config = dict(
    image_size=32,
    crop_scale_min=0.5,
    patch_size=[2, 2],
    residual_init='none',
    optimizer='soap',
    learning_rate=0.002,
    shampoo_beta=0.95,
    epochs=57.7,
)
Rows from block 3 of a small image classifier, named by matrix and row number. Rows with one number belong to one neuron. Each number is 200 + 30 x the weight over its row's rms, rounded and kept within 0 to 999. All counts start at 0.
After each neuron's rows are labels from the 100 images, of 14848, where the neuron reaches its highest value: "peak on" is the class under the peak. Only what is clearly more common there than usual is listed. The data: Sentinel-2 satellite tiles (TerraMesh). In brackets: how many of the 100, against the usual share in percent.
# fc1: MLP up (model.blocks.3.mlp.fc1.weight, 768x192), inputs 0-191
# fc2: MLP down (model.blocks.3.mlp.fc2.weight, 192x768, transposed), outputs 0-191

fc1.170,221,247,171,218,213,197,203,167,186,195,201,224,302,208,209,139,173,169,227,211,189,187,235,241,146,221,126,215,257,175,207,252,179,179,168,159,204,204,183,219,184,199,182,220,183,177,148,194,212,179,187,212,190,189,175,161,182,171,169,202,216,155,202,209,275,202,224,246,182,191,224,208,182,228,153,197,162,209,180,220,182,232,247,181,222,183,209,170,229,160,283,229,215,198,229,138,160,159,167,218,250,185,180,215,218,212,206,234,179,204,199,173,142,212,232,194,182,199,229,274,203,211,190,205,177,219,206,155,204,175,164,246,189,158,224,198,260,244,174,221,227,214,201,207,191,183,202,261,182,146,188,217,238,181,177,114,191,144,222,159,217,185,159,190,194,181,212,187,210,204,191,154,213,165,233,201,176,224,208,246,193,194,204,214,177,213,161,203,234,187,196,159
fc2.170,208,137,195,244,186,167,145,208,192,234,169,203,201,123,229,221,222,203,233,201,207,207,206,303,196,168,190,176,249,220,168,204,176,226,105,210,190,169,203,205,243,199,192,233,242,215,188,167,218,215,194,187,192,214,155,259,154,173,210,198,197,237,212,205,149,211,243,202,196,187,251,202,225,189,199,218,189,203,245,223,227,187,196,251,182,211,216,211,189,126,163,212,235,217,189,225,182,216,208,176,190,150,216,224,208,182,168,193,226,198,184,219,222,200,195,189,157,154,202,196,235,185,168,157,230,181,160,178,203,173,178,226,216,165,223,215,219,250,188,202,224,266,200,288,227,239,185,208,220,168,203,221,165,203,211,233,182,115,254,190,174,213,221,211,176,215,199,172,270,207,210,243,213,242,236,246,225,181,204,236,185,205,207,176,157,237,171,211,200,197,192,159
peak on: trees (49 vs 20.3)

fc1.762,236,235,193,206,236,183,156,107,115,217,219,221,181,165,209,270,229,226,199,205,184,232,189,187,187,279,196,208,159,210,123,231,176,175,176,191,192,188,204,196,167,202,159,192,214,215,189,168,209,176,201,190,181,162,285,189,174,204,180,225,219,209,194,176,174,221,221,115,124,185,218,150,223,218,203,291,231,214,246,167,212,180,204,167,209,170,250,225,191,180,194,163,206,161,179,231,188,213,203,212,216,238,181,166,224,192,179,279,224,220,202,173,174,227,186,212,201,157,215,207,225,214,211,227,214,228,193,191,195,188,158,171,202,221,175,220,222,205,266,199,242,200,219,189,202,214,219,232,206,220,186,209,166,179,178,171,192,188,156,182,197,192,219,221,203,228,157,224,153,151,203,183,213,192,213,167,232,233,174,227,199,239,220,222,170,122,211,171,171,216,190,198
fc2.762,298,224,178,222,197,199,150,162,170,160,221,184,218,175,176,250,119,139,228,182,196,173,202,198,207,223,216,181,152,179,228,196,206,203,201,164,234,146,199,182,158,249,192,170,235,242,172,148,198,213,168,186,228,197,152,192,164,211,178,190,226,246,131,239,175,211,171,259,209,216,190,192,188,190,188,164,188,188,168,206,179,196,178,187,190,185,238,136,243,189,202,238,180,176,175,195,186,180,249,252,202,237,183,218,166,176,153,198,272,202,198,172,164,144,243,219,168,178,234,216,183,195,213,224,242,179,200,157,222,189,220,204,216,215,197,229,223,202,203,221,169,143,222,204,237,124,215,229,236,197,193,208,234,234,198,204,194,196,219,195,216,224,179,206,210,243,199,188,242,168,238,148,199,211,202,188,190,220,208,164,164,166,242,191,238,123,179,240,173,201,198,204
peak on: trees (46 vs 20.3)

fc1.182,169,163,209,182,226,170,189,219,227,171,123,211,211,224,183,224,188,267,184,202,194,257,205,183,150,203,224,202,225,212,224,197,233,208,204,223,191,179,174,250,200,199,212,218,215,187,209,191,248,175,192,230,239,178,214,222,186,219,221,256,163,192,174,202,218,131,152,255,205,217,217,197,213,249,183,191,191,206,211,195,214,150,177,205,199,196,195,234,162,228,196,195,216,149,226,220,226,180,150,217,203,243,206,138,312,185,196,211,206,214,157,168,201,205,189,264,254,154,213,248,160,182,195,188,184,206,207,234,182,187,285,202,183,253,237,200,184,211,180,182,226,191,182,218,274,166,232,197,223,171,169,224,236,164,209,177,204,183,164,182,197,183,194,222,272,226,200,238,228,228,152,199,231,168,209,182,230,183,174,149,167,192,197,210,182,229,182,267,214,140,205,222
fc2.182,197,195,214,183,168,213,204,232,223,169,233,178,195,179,158,224,189,170,180,203,196,273,175,190,277,222,176,158,181,237,188,149,233,210,192,172,227,154,155,222,167,238,178,207,133,181,148,178,194,209,237,179,154,266,204,236,133,199,189,213,220,206,194,171,206,191,203,203,174,197,165,227,207,206,192,223,207,184,223,223,209,169,182,195,121,173,129,161,211,199,185,160,202,212,191,209,189,226,212,177,195,203,160,250,155,229,253,171,230,212,174,174,160,218,204,229,179,164,182,169,200,191,161,168,196,141,218,216,193,269,212,219,182,186,233,247,197,242,244,155,184,235,194,163,210,227,198,254,145,197,215,233,175,212,185,214,168,213,206,205,208,206,158,216,201,171,175,265,193,198,201,205,261,249,159,180,213,195,251,203,208,232,173,197,259,227,265,217,157,191,214,207
peak on: trees (42 vs 20.3)

fc1.552,219,184,232,179,147,213,179,162,214,166,188,170,216,156,205,230,200,144,183,187,246,160,149,187,219,256,161,193,203,224,209,250,153,138,217,188,195,198,201,218,206,262,151,220,197,206,217,215,227,210,237,159,182,217,249,161,212,182,191,225,226,201,183,219,216,190,247,241,137,205,249,168,242,203,172,217,215,236,223,176,262,205,176,164,139,167,225,203,191,176,168,250,186,213,187,234,195,185,182,179,175,164,187,198,194,235,196,248,237,166,209,189,192,238,198,174,229,183,185,148,273,172,179,182,240,203,199,205,184,252,222,208,194,245,190,215,202,182,210,194,179,226,199,180,221,190,197,281,156,214,248,252,184,229,147,195,163,196,204,209,227,215,208,233,202,190,244,202,168,259,226,213,234,166,181,152,238,210,208,227,202,156,256,190,233,234,256,193,149,212,191,171
fc2.552,215,213,165,199,203,189,185,184,195,203,193,227,176,203,164,215,168,196,211,174,180,189,190,254,197,185,211,179,191,173,183,139,175,212,186,191,218,181,177,190,175,132,144,198,96,235,175,182,217,217,135,242,199,179,192,181,222,179,206,172,201,219,200,229,170,193,232,206,247,244,191,196,150,152,183,212,191,215,206,183,256,162,156,202,213,179,201,272,253,228,202,185,250,196,194,233,226,215,179,238,174,193,146,238,186,174,208,231,158,205,184,175,211,196,239,169,191,166,175,222,202,199,256,176,129,254,208,182,154,172,224,183,189,256,183,249,193,164,201,255,227,213,312,224,197,192,231,198,205,240,219,166,196,216,255,167,151,224,199,225,196,189,169,197,218,186,153,199,181,186,208,228,185,212,210,228,153,196,195,182,176,186,207,272,175,194,186,247,216,242,213,215
peak on: trees (43 vs 20.3)

fc1.754,200,233,231,190,211,228,190,226,221,173,191,180,186,177,234,185,203,173,206,223,221,199,173,215,152,141,184,193,221,192,238,229,178,173,178,215,213,179,233,188,144,187,207,239,233,174,188,263,199,221,240,245,227,259,211,216,174,194,235,210,219,163,211,238,216,186,201,241,270,212,186,250,215,227,236,132,216,195,213,211,215,204,214,195,179,204,214,159,212,201,165,235,208,222,195,196,200,242,223,137,195,181,238,180,181,165,233,225,184,276,219,209,183,219,168,251,215,182,191,170,187,195,186,164,161,174,227,187,215,176,171,203,193,228,175,217,202,161,186,164,174,176,165,236,216,206,145,266,239,207,225,189,233,214,233,191,232,240,204,163,260,173,177,217,226,149,250,157,244,261,200,197,260,253,196,250,194,134,184,226,196,202,244,127,164,156,194,229,189,187,185,241
fc2.754,226,161,153,190,193,185,172,199,209,175,228,212,179,206,193,166,198,171,166,202,185,210,214,230,248,307,183,210,217,209,196,221,195,205,181,248,208,217,203,180,189,152,195,194,270,218,264,168,186,197,157,158,197,178,212,144,189,153,222,165,250,218,206,273,171,218,218,166,206,221,168,215,224,190,197,211,199,189,190,258,159,201,241,174,238,241,206,153,195,139,231,171,245,174,212,191,179,262,194,174,194,235,160,173,192,165,192,151,220,190,210,155,194,230,177,206,207,171,153,247,201,161,139,173,177,206,235,175,205,318,218,234,227,246,179,245,190,237,210,228,224,204,209,217,201,200,185,179,227,204,225,213,231,193,200,180,209,236,243,207,220,193,206,157,201,147,181,163,187,215,215,223,192,194,158,238,152,189,249,194,195,211,195,214,192,151,197,201,208,235,166,218
peak on: trees (56 vs 20.3)

fc1.152,192,197,212,244,251,216,269,136,161,259,178,171,229,173,176,149,192,202,191,183,182,208,274,181,183,246,234,190,203,187,145,236,262,187,174,235,230,181,185,190,199,171,190,211,206,170,209,166,154,204,234,219,225,155,187,277,160,195,197,158,202,176,185,178,199,216,206,206,111,218,192,190,142,174,214,268,228,182,204,189,196,186,202,189,210,178,232,228,199,165,179,181,186,140,169,202,215,187,201,233,203,214,175,213,210,157,168,264,145,159,184,206,181,175,200,205,225,196,209,170,216,200,159,222,181,162,176,192,207,206,210,209,196,168,252,207,180,233,240,176,232,192,168,197,194,222,190,170,235,231,175,178,158,156,209,225,166,186,174,224,171,208,193,202,153,192,176,207,157,161,202,183,209,183,204,122,227,261,233,235,170,214,169,212,221,179,195,144,127,195,213,172
fc2.152,215,181,125,140,210,181,225,227,205,217,189,238,218,210,177,252,195,140,174,190,214,200,193,225,185,214,242,202,234,252,227,168,246,201,184,206,197,206,214,171,189,177,200,198,216,221,165,159,180,249,238,165,211,163,193,165,240,251,230,210,204,178,221,218,164,166,227,197,182,268,200,200,173,204,206,150,198,216,218,225,186,159,210,157,178,180,208,237,267,219,182,182,202,188,228,180,209,203,165,216,217,250,201,238,192,230,176,215,180,193,207,180,218,190,266,159,193,216,234,210,235,158,208,168,175,207,164,175,244,155,157,189,184,248,218,225,204,202,203,178,188,204,211,217,254,252,216,198,212,277,255,238,220,245,201,207,283,207,212,220,187,178,198,235,204,279,210,184,222,248,175,236,172,247,195,186,204,173,134,152,147,176,176,179,156,200,230,239,205,193,239,186
peak on: trees (42 vs 20.3)

fc1.594,251,203,199,231,340,236,268,155,202,237,176,221,168,225,163,128,159,155,190,224,224,219,217,183,120,211,186,223,197,207,194,171,164,219,182,182,198,211,176,209,174,189,219,207,201,198,197,187,213,179,222,202,211,202,175,174,250,217,176,221,248,244,211,225,220,198,235,224,195,187,198,202,189,203,228,206,152,203,174,201,186,204,208,230,129,224,197,232,193,205,156,202,225,239,177,206,157,240,193,174,168,217,171,196,193,186,231,201,203,205,215,207,189,74,206,223,230,205,196,254,202,198,176,222,175,178,162,183,185,219,219,224,178,180,170,207,165,207,220,200,200,225,263,200,201,221,218,200,187,194,167,234,175,215,207,206,94,174,190,212,212,287,214,233,192,222,193,232,207,198,204,181,239,193,164,174,174,182,198,216,199,155,198,171,179,201,225,203,165,156,208,238
fc2.594,226,207,233,154,198,193,241,241,184,163,237,236,209,199,229,196,212,200,271,155,212,167,174,176,200,202,185,188,173,218,207,237,237,189,122,213,144,201,181,213,201,224,203,169,112,193,202,189,221,207,170,194,227,172,169,190,203,242,214,212,208,170,216,272,215,162,172,188,205,228,202,192,167,143,236,182,229,213,173,184,194,177,154,167,182,185,202,195,136,183,202,205,256,211,185,208,150,214,232,180,234,230,211,198,194,235,223,204,219,226,210,159,182,145,244,163,195,134,216,236,190,166,185,170,164,199,280,228,164,177,212,224,197,181,199,166,228,180,236,209,192,194,201,228,165,173,261,191,171,215,168,212,169,146,154,218,257,164,193,184,164,216,185,161,216,206,133,193,230,170,236,210,181,152,194,200,245,177,199,207,180,189,188,251,175,246,211,129,236,211,191,199
peak on: crops (41 vs 17.6)

fc1.731,250,170,201,211,176,228,232,205,183,195,216,181,208,216,204,227,192,206,79,182,237,228,182,222,203,160,223,213,158,260,221,234,247,176,209,200,203,224,245,217,162,216,180,193,203,172,173,176,213,218,207,173,302,160,183,154,263,162,235,216,225,196,159,184,209,201,205,206,208,181,218,210,217,183,203,206,211,193,195,232,216,251,222,190,226,259,172,240,171,223,191,238,202,262,224,140,200,199,189,210,203,178,203,221,237,208,179,231,217,231,192,193,198,180,229,222,227,224,246,184,202,229,184,198,229,204,245,173,137,171,180,249,200,176,211,196,245,194,213,177,238,251,210,185,163,217,183,241,202,195,175,249,165,218,192,228,151,212,176,225,151,197,169,199,167,177,183,194,247,216,168,247,227,166,216,127,220,268,164,228,236,210,209,163,160,216,183,207,170,143,184,217
fc2.731,216,172,205,192,210,185,183,213,194,192,223,174,221,188,213,216,143,194,243,200,178,221,177,258,176,220,223,204,210,223,200,241,155,185,169,213,200,226,219,196,172,202,184,216,187,250,221,240,266,219,259,217,163,218,223,161,155,144,169,271,248,137,196,187,137,239,241,188,212,217,190,200,214,181,231,222,181,201,191,208,168,201,179,171,226,216,156,233,219,227,219,201,232,216,186,222,208,211,221,178,220,221,196,190,184,210,228,212,184,233,231,184,163,186,213,206,208,182,88,234,165,242,157,212,217,259,186,200,201,228,172,215,242,264,206,247,188,170,208,242,192,238,197,221,202,189,213,203,246,197,167,185,204,164,145,227,183,151,191,195,192,197,239,258,234,189,205,259,181,212,182,164,209,102,253,154,251,148,190,195,191,238,226,171,205,222,199,181,173,197,180,227
peak on: crops (44 vs 17.6)