From a checkpoint of a small image classifier.
Model: 32-pixel images, depths [2, 5, 5].
Data: 72500 training examples, 57.7 epochs.
Rows from block 2, named by matrix and row number. Rows with one number belong to one neuron. Each number is 500 + 50 x the weight over its row's rms, rounded and kept within 0 to 999. All counts start at 0. Numbers have three digits each. After the name is the row's rms in percent of the matrix's.
# fc1: MLP up (model.blocks.2.mlp.fc1.weight, 768x192), inputs 96-191
# fc2: MLP down (model.blocks.2.mlp.fc2.weight, 192x768, transposed), outputs 96-191
fc1.513 095:399523515501486481521545521548558418526471499537484447443494514481458537452531595394447537487464460525474575407539409572432590445480531595567548614445456421495504553546483478391568457555476545448513439520502510532601472441552504460513459643425448536496576452544514489520493447505467520502
fc2.513 104:531521517491408446480580482555559551530458504487482502435545445551597514505477523515501490524470553425525462494573483475498410516499502478605398482473558514552598559563535510515537469490431427487492535552402541500571498471427494575538473566524495534479563612615511471521418506502551432397
fc1.515 107:555510459533485440488517514513496459543421390480505547521452513484509521439486575518477526537439433625485537427561513542447504453433457468513531549568480543533448484556438445429411502493624452467502582431554506529555397554450478522548523430553524528473414550460510480566464499511492505439
fc2.515 097:520542520606598512555505444471474475534381496558510524549500443574575477555575542546485476560519391472553555456522526486491479529600505582583501583472451476422485483505446583477422465557557418498499503493490431437513528518529493456445578477466510428418505527521501482506419512401538468458
fc1.516 095:521520519439566389513488532486469493503422659514524486437552403531531543403441471481468555537491441489540531414470540475557452410452494468518445538475503444543488422508472533495522583518549543465522533565335475525482443368473491467508468507510522541524427438521560521493542497437491452501
fc2.516 091:515448537592473521503503526552591402545419453507478494499453485506509510555490552461520510518533455493511410522513535558550526543409546583710554543485447575556477477512478483442515471575466532562493540502610495544478618572478551509434554511462506468451452550442492503517433548555437552444
fc1.517 109:389465544464582541557536520464432522477560593565534464456526539620484477550550480490575569444478551552542565448429435488542471536501463419433413422494460530511490589577622456511620494510543551503442512454512437519604486536443479497488550450536505587549556454442491534521508552490464469453
fc2.517 103:555327360453520483462537538482581468530499461430488501475456526449465457469523467486629452519464478488465487551544413524502571481491560438523583500443423475564455616393442388511521520518523546481533482527451493436573455428546548495504415484525543548463556573520505542546500444491507515514
fc1.518 115:437511487451474544523469513493558531465534536538606495451495492528483510437445491492534540540522457494456496546507498523532471504505437404516556553480569520505505548482412386463571529539492459495430499432562511483514502564542569462490505373359491415496556495464559519523468542474529445667
fc2.518 100:499647565483513479467552399495504542451472606465539563521482489467545475534457458405443530572539536554485443470494530537514534476479492483475546524477408499488569471477467515459470545482477461544391587422489420436540525539508511414443495475473488530562564513504513535507546399483531570538
fc1.519 101:486447459430495522562592570477505525541535522626499560471589456568452533424420556452579448475574597462542483534473456458511488513527482541532475498476476518560516444442533414539471542476536562488547552446541548486467544428453435588456538491469499472583521548517461488528578534547510496542
fc2.519 106:433503423598437440608445388483540550503484540501492490446447542477495401411468483470459487604444527517468503504545517506507586480497559497557478495394489484580515597495511512474488557453495397536535454411530532532535547564504568420567558479564495526609536503549585491439499526442460496457
fc1.520 082:444576468462593509424504628504544489468472432546493541474460510500483510441486440499568460441442427463509524495600547466515505550503560510552456446503421404561495576446464496526559399509483386518503448574494502525361475533479409507445531483490515601439517482482471483542572411445460464551
fc2.520 082:485544397501560496445426464443500524585459488502481520533541516488431557467482515574499510477515521505489505526537385542492453546534433458434369367431567587524498457492535518495484475479489535492509527493476502506529426546456490509473486498358422426536537493411490458496447511405479557568
fc1.521 102:463584481461470498415521430515512444486498559521607513552525488421412547571451502592488550496409518512578508545461521414572511491583477488506471524454488602464451456494503531477479534478433467519512443562462535432544503469606560506451536499546532488489437505512607504479468587463464443576
fc2.521 106:520441476563535487516511466509500493476533476429498497567546572487496406350521441456494474452469495519507445532528551490521641535437520399494478605472483557468557473539569467533501519467462491441570508560489506492561474509505524503473517537490513458460528483494519384537455527568534532548
fc1.522 114:483390550586419454431482472574617552505474457508504481527424474488562465507554438535487459445490509508463443495467502440468543493499468552459480583409480529430520566466495474474542495477594517537456554466567416494538524593511560563474569493519419530533521536487520516434552526496486528461
fc2.522 114:432507500547505471494432539590558554570446547482471563541526561513368492471503377503513482527588526487471409543469576468512389432504503459571452601473521544454457458488508454577497474511438457563457511485504550531511498422474430514439484548484483464461489539457546517432393562534513494489
fc1.523 110:434560517602532472507527484498508502453415492509580413555519540468571512403490504488502487430506559633501501484611390356482512543520537476489511460497546534497606518461438448575494513541562537479456479558470530516450490504555439513528492452511444556489546581609464500545543478464503425529
fc2.523 112:529464462542477520490501482489506482553414472552462492559448554426512445457496577449412541386528559555515538492603465529513513485458553534493450489494539432503574545540515548587530512470518464528520502494492484527487520390442469385558529420494580584612461472516428467587486558428532493501
fc1.524 084:454497474586461414549431558565498417531466472496555512457488498446421425528500457504394494430546469436457521423523551458524525477468449446490491431455465504499430511508409497424588445384435541507665578509475538501553337487561514595573511573519531403545452543475480527541577508446522446534
fc2.524 090:496545453472375602570508466472510517525517427549518524539485520441514473498636561511492605414490461522464469473533417567509482490478537450450529444529463543491426532520512459474389421558507421463465521554593484498547513524422478506423499524462548479517510402503435548524513433455488603481
fc1.525 108:425422466504555597509524481554527533570481465444441483525483546515531506629495544520484379545452434442495521509636587521550510393555468489518547525499454504492567433374551610511418530574481460494585589497618550497476607521520589442578532439547560538496504517475466446505469552542442513559
fc2.525 101:502511545514375581554467570468570505531530582516537582537536512516540507597471526580526461524531531472438505476478483442514574486456488456592536538580583444427512547482555572479509499503518562523450461532479444461485509451486531547469474502577475533493497562520467506435511563469509471534
fc1.526 091:442576550485510513512545610499403489468465491500560533444473520505520486559527515547480509497392518511633485530482478451431408468544499521486537460508485461459528500521485559565533544466483473482553527428481620485564428486659502521572577454465502552556499426528461445519498556659477513532
fc2.526 094:529491496475504511532493489464468506511470429547505392406402478461498543530482554502584480527519562487427443618545535516444470469450562414523478454512544469591435594538530513574491461506537522410584503457563504570529519471534587492479547488425500552497509414440458442539516561580480478431
fc1.527 112:519488517544618543500513466517483493546579465569464529488564494556517460476516524451576560481440487514516481463492449521500479553455585577457475596473557470606422398474546499523444514547500425516482479437477496469469445486447490443512405573730519472501478459507413567457459455454613479569
fc2.527 096:367510479523524499551477470505572531513490482362482391537533433527539405454524565479512618494595481510512490543453459503492451530574565528469524510466548470598440456481526482462446409580501533468559534488523469582562599495516484471518553548485531507559456481559513517541470498489585511464
fc1.528 115:544464583508525497528440536535490556446447556419494448530545445472477483580533518402502487502492486500502458513465516460554461591495499484407520530475593557565481508456463520501508417525481464430498487456467484482545466520524465518531524470491550494442503545472559605395386500473587474504
fc2.528 117:610527493433514379543467569514616446469514465485536518429448462470537498506474580506449455504535459360450454577487488515538494470488471537549578491524481583542517472462430534484553538487497547479417420562555525410542501459534544529490477492525498442534515529560505423339526517490595441644
fc1.529 101:547481501510545455572587494588550506491551526502513489510539477462494537609445573526538489495481478602480436459407549513571542461462371580477557497524391583468568391578553558530475458508550481454526469453455476555469566540501465495498483455508467460498499515498516585540506558473623474567
fc2.529 092:570430548484526555476529502463482463496575442443510459469523456488536429427472558399408427455442413459491499550467528527509469475515484344480495526474503568435481499446478493529526501525532479404436584498507520534521570528478438557580530495550504564403495540498553489537474628414511455494
fc1.530 112:496508478555472503495436541511494547522494459470488456556501430595602424408497525529483330487563549542488493479448429471534490389545572483427574512449523498487509509533540466460462483484506442519491510516473516592528477547510491479531458403488598493485524449503496519461501478454531522459
fc2.530 109:575458458497483508499524474535455455516519500511463451544547518459576588571493519547494443449423492494431543389437449441467529534452485557446632523537438404479509558525531579541519410446437518529505481463532534541456552484502534530398502477511482533473502583544472477548493486539583473575
fc1.531 105:477530382532506411453652452485538500549448493473534501500465562381593484412522453454503462444446480404566458423492499465483435470528400399496500510581499550516482517512438577479418521415514459502458456569500538471526470502507480499519512493475525541473433469552491465609426508481520487599
fc2.531 111:404461480521553573443462544468503513605512516560504560538498467558499515544554538527457475441541521565520487486515403537521479464560483495516458496437586487504528586543520559522545549427457413541505520528469434480462516437516534471534512569571494507279557569532486486401540519492599489595
fc1.532 090:426620466464579507495573555404545547472535432553530476506615495538489514479485362434548404442517547415523544584597543471424527487496438427548500546466435413522499457468462505504468473461501516521522526569525527523496491525518498484521494470474504481516513486574619607501466509499537535563
fc2.532 086:509534530533485551492549525535547558585427498566500396512442490579512467545527466503426461454537470561488439527425414547416477445549449499550413539506508537509497469498440563466508530533583381499532524479565450450432469449460437515486533477325532452478537540528572527593478515534503537575
fc1.533 099:599471503600557467480470346448392523467516412511501465578495462525447462502590456506424492514498554494487525459457448485474522498474584476500509540541498506504462552493464477498477507449480485568531459466522429474528621554467491596580451498484471464366500429482520481488548506456624472546
fc2.533 090:519415531440542472554617521446433509475547515501524493527590470478442398453455516459497541473490573470545604480465485490472454539481494493492457465421567503411483529519491450494441551440564542545548547467467402497444416536498475597496418490593522473508559481504521466542535474532534473521
fc1.534 109:615464410518493426503531530481515437524458472580552513534468398508539419485475504508521412407426528493423543476470464506572518438483496468506504512612523546394516549565460511503451526510599497481480459504561490463483478512520492480483480545476495532492535494387460535541497560478504626487
fc2.534 108:468505539464485469571524424410461509455408487537512591456509531452488415586470456534650454431566432533432445455475571488542554473555528485588450569444482589452521442465425494420439499588459470606496577529431603561551548529491479411554416467478491652582498530486519526443438458483467462590
fc1.535 099:510560581509513471469537576463540455462525502450522444509502501454441511573491494450542491544498442411529634383428424503552605621534479481523484556493551506471474525533425489424618512546379605493547518518554537564437478405459466523471486548469472545524512548474508495520475588468459518561
fc2.535 105:505553401452465627497470419493502464411545514459562607508578465477520450476518545502448455423525508486497591445460469453513426445489473468429507550446486596477450495493448453535527567484488473529486464543412379448544451340532440374498585521419488468492471452568497474507446453387496423506
fc1.536 098:468499632486546499494558478518436527492416458431430551531480472523512516412508419481495465459527478410570512522556479574553470500566553473470518529521544499473467518469488495485402479511469491515565530537500476583426551482497552474559533445428515519504418434516477538529590509474529479448
fc2.536 103:415529471499512531482444599544439499517580500501501581511567518420553436599538516396521484403504513472426466513539522621422517407480502453405580548513448538466515486571506464485406458485558511511511467498535575464521489481445543398462485425468556510460506498599503480587524448526559517545
fc1.537 094:493501524515532468407448501596528532578489534532634469544590590502444467488499473514410478478446480460458550569532481496533513475488528470447461421596542514451495548413461493448532559514483554538521551522552416492598455530514544481432467508532571444486543433485605497476521509503536627442
fc2.537 104:539506448583501442524592479479459505423463536488538509556474482524553500499511498528664572492579501582442470447521503562453436579500531469462539494556409464532559502498439526570566439422545531493533476496507491529413475449557422607553516508578436576481481550587449476575483473571520472489
fc1.539 100:502522521418549555466536559386516434438431477533586608478548440520499517544382493524487444535485494537546521527539529501491504496512485509524589578527456449543395528485505540445554493521543508486466538549506544594562497486541554547563420488358466526579447436524522505493455567517547474521
fc2.539 090:575448534563611485464502561471562441516600445472560465530502462496442548562603469460487457531441389517551398505520508505413598527507549522532470470504514592552475460477561508490437526526513435574572561593564580497549546491494564427446479503537500538443520474496529592509514553441547534468
fc1.540 115:410545585514520569484424468492445476534524573501532411513456500475473567505435519534537478483472485459608529603479488444485487476537433484500526470533487573499543534509507410542498463551526393488482547511472605415527501484509545393433497493433556588539450462506432451554494550539513487448
fc2.540 109:525426548577499574480537570479434435515431489465483511489497493384460536513513509465418466486570520500524499538555588453472454503461608387467487462598505514465562471433405494476502508487481482508547540498528511451474397434547424459527474541414475423612487545537562397452509477511471497564
fc1.541 110:460473535374539397468486512554406412558455479511478507454537554538534482489492520516506526413557567527454469436499440613510547545494605495450486507578524628461479581446419558443521584543461546465560531477514516556463463389474525504503480453516477458454608471484433491514522519541533578537
fc2.541 102:455476479500511541499533493431440436503463464406559593559521512496445491480439589509532535553520462428450516392437471472483520480435503507428486476469483581538461477522442489547453490605491470387549578473544519586533472537503440587562548534444404554474565421439552582563526503456588562577
fc1.542 110:446495517445482474520565427511512471529529457498407561533486453569506500442509510561497533467581504537569485490466613593500463536541425500440509542496476488539420538541518447437429505611499528554515498485610495492497511470499503499565478492496559472468436493530368488524547510481428457491
fc2.542 104:476545526521517501551529515381514565482437515569422524473586437424483558427517497483544526472479509382364482536406475475464471546510493509454526575512527558520449516510528478438540482536432459593527553465385540470503547584511454482456445490444549514510452440540480507493551529404429469578
fc1.543 101:531529559416490467456465490516441573493568512485577514512541536471499486468578473471534418422575458391524558532433446524486447466494569550597503542424573545487444432552466546529527452487459528519546489566402528563534501496548402452481604518556422414514449551535510497490489499484525495477
fc2.543 101:453530524506606510550481499473490486535445528565472400462437434466581502560537471529427499480515554505583480509530449504444481470525464499562444417526461438468526435479586579489496399524478399480455427519537537439413536489516519482538490589531630572521486566492502429561480463505442486481
fc1.544 098:547465501575477469477601600478527541522497466529518553505479414497496486471570546416523618521473467438468531452505580514468472462428414440386546466471381473555497566565386508498477438432489474533504489578509411524516417452551469492466592532474484477496471586465512449435529449553470528472
fc2.544 101:467388540445498558536494554573539513513540482507598452549598414504533505580536494577548472516553552535489458565569551532484524532470523590537452440601543510592533463526531631469449500560461495546465601400424474428506475458477529469512585479466480489490506596550515452481447474486406438504
fc1.545 100:495518484527525485439504527481620439529580588525491474517480499580618480465480427434448538535509557487472523456559560447480446444457533497506458494596553530520558449457521526572471376528497442557636452504542441336523476500491452494583496489545461496434573526470572464444440541509494481491
fc2.545 095:561471503467489556470561542445491496473507510533508527559465592495492440428480530597617528481480520514544614465488536509416527495471448503575448432453454475464571489484451520559542537444408510468533522494513538604578462499570424483515517597487561556565519510523446519556513582422528494479
fc1.546 100:459505499441539471505545441525511437474528573510478504505521541505495569474555542398551599536588453495642491557480533475442616508456426594572555371552471497494429468605562448469481439434455492505496468559528522491462489425549400450440495518501495534570455492481443529434550450567515479471
fc2.546 102:477513580576535537480577460488565585503465429519493499554475516606519466469495510486564445490417553474492506460427449441461550494459517555499447516512488523437545547503506542468521535446429484544552485452527499424453434486462636472415545556597437529470485517546481595508538531469473573446
fc1.547 101:581423558577509491462407570533515446582519414480533463458538464469548503525424607495507527476440457523507546436465552516527416580473439448477528478520499538489558393509429439525507497548471512412564476589571506385502498486412540561499474472511605526551465415449528548501493524424491510494
fc2.547 097:458420499552494477472545470545505539453540477487433472482534446591478547421492539494412477439551453535554451516526436475445488479565598441486496453451515488498444489484587547565455472444520454529520503436494551459563492589485480528500451426519454538465465499524463477442429544585497528487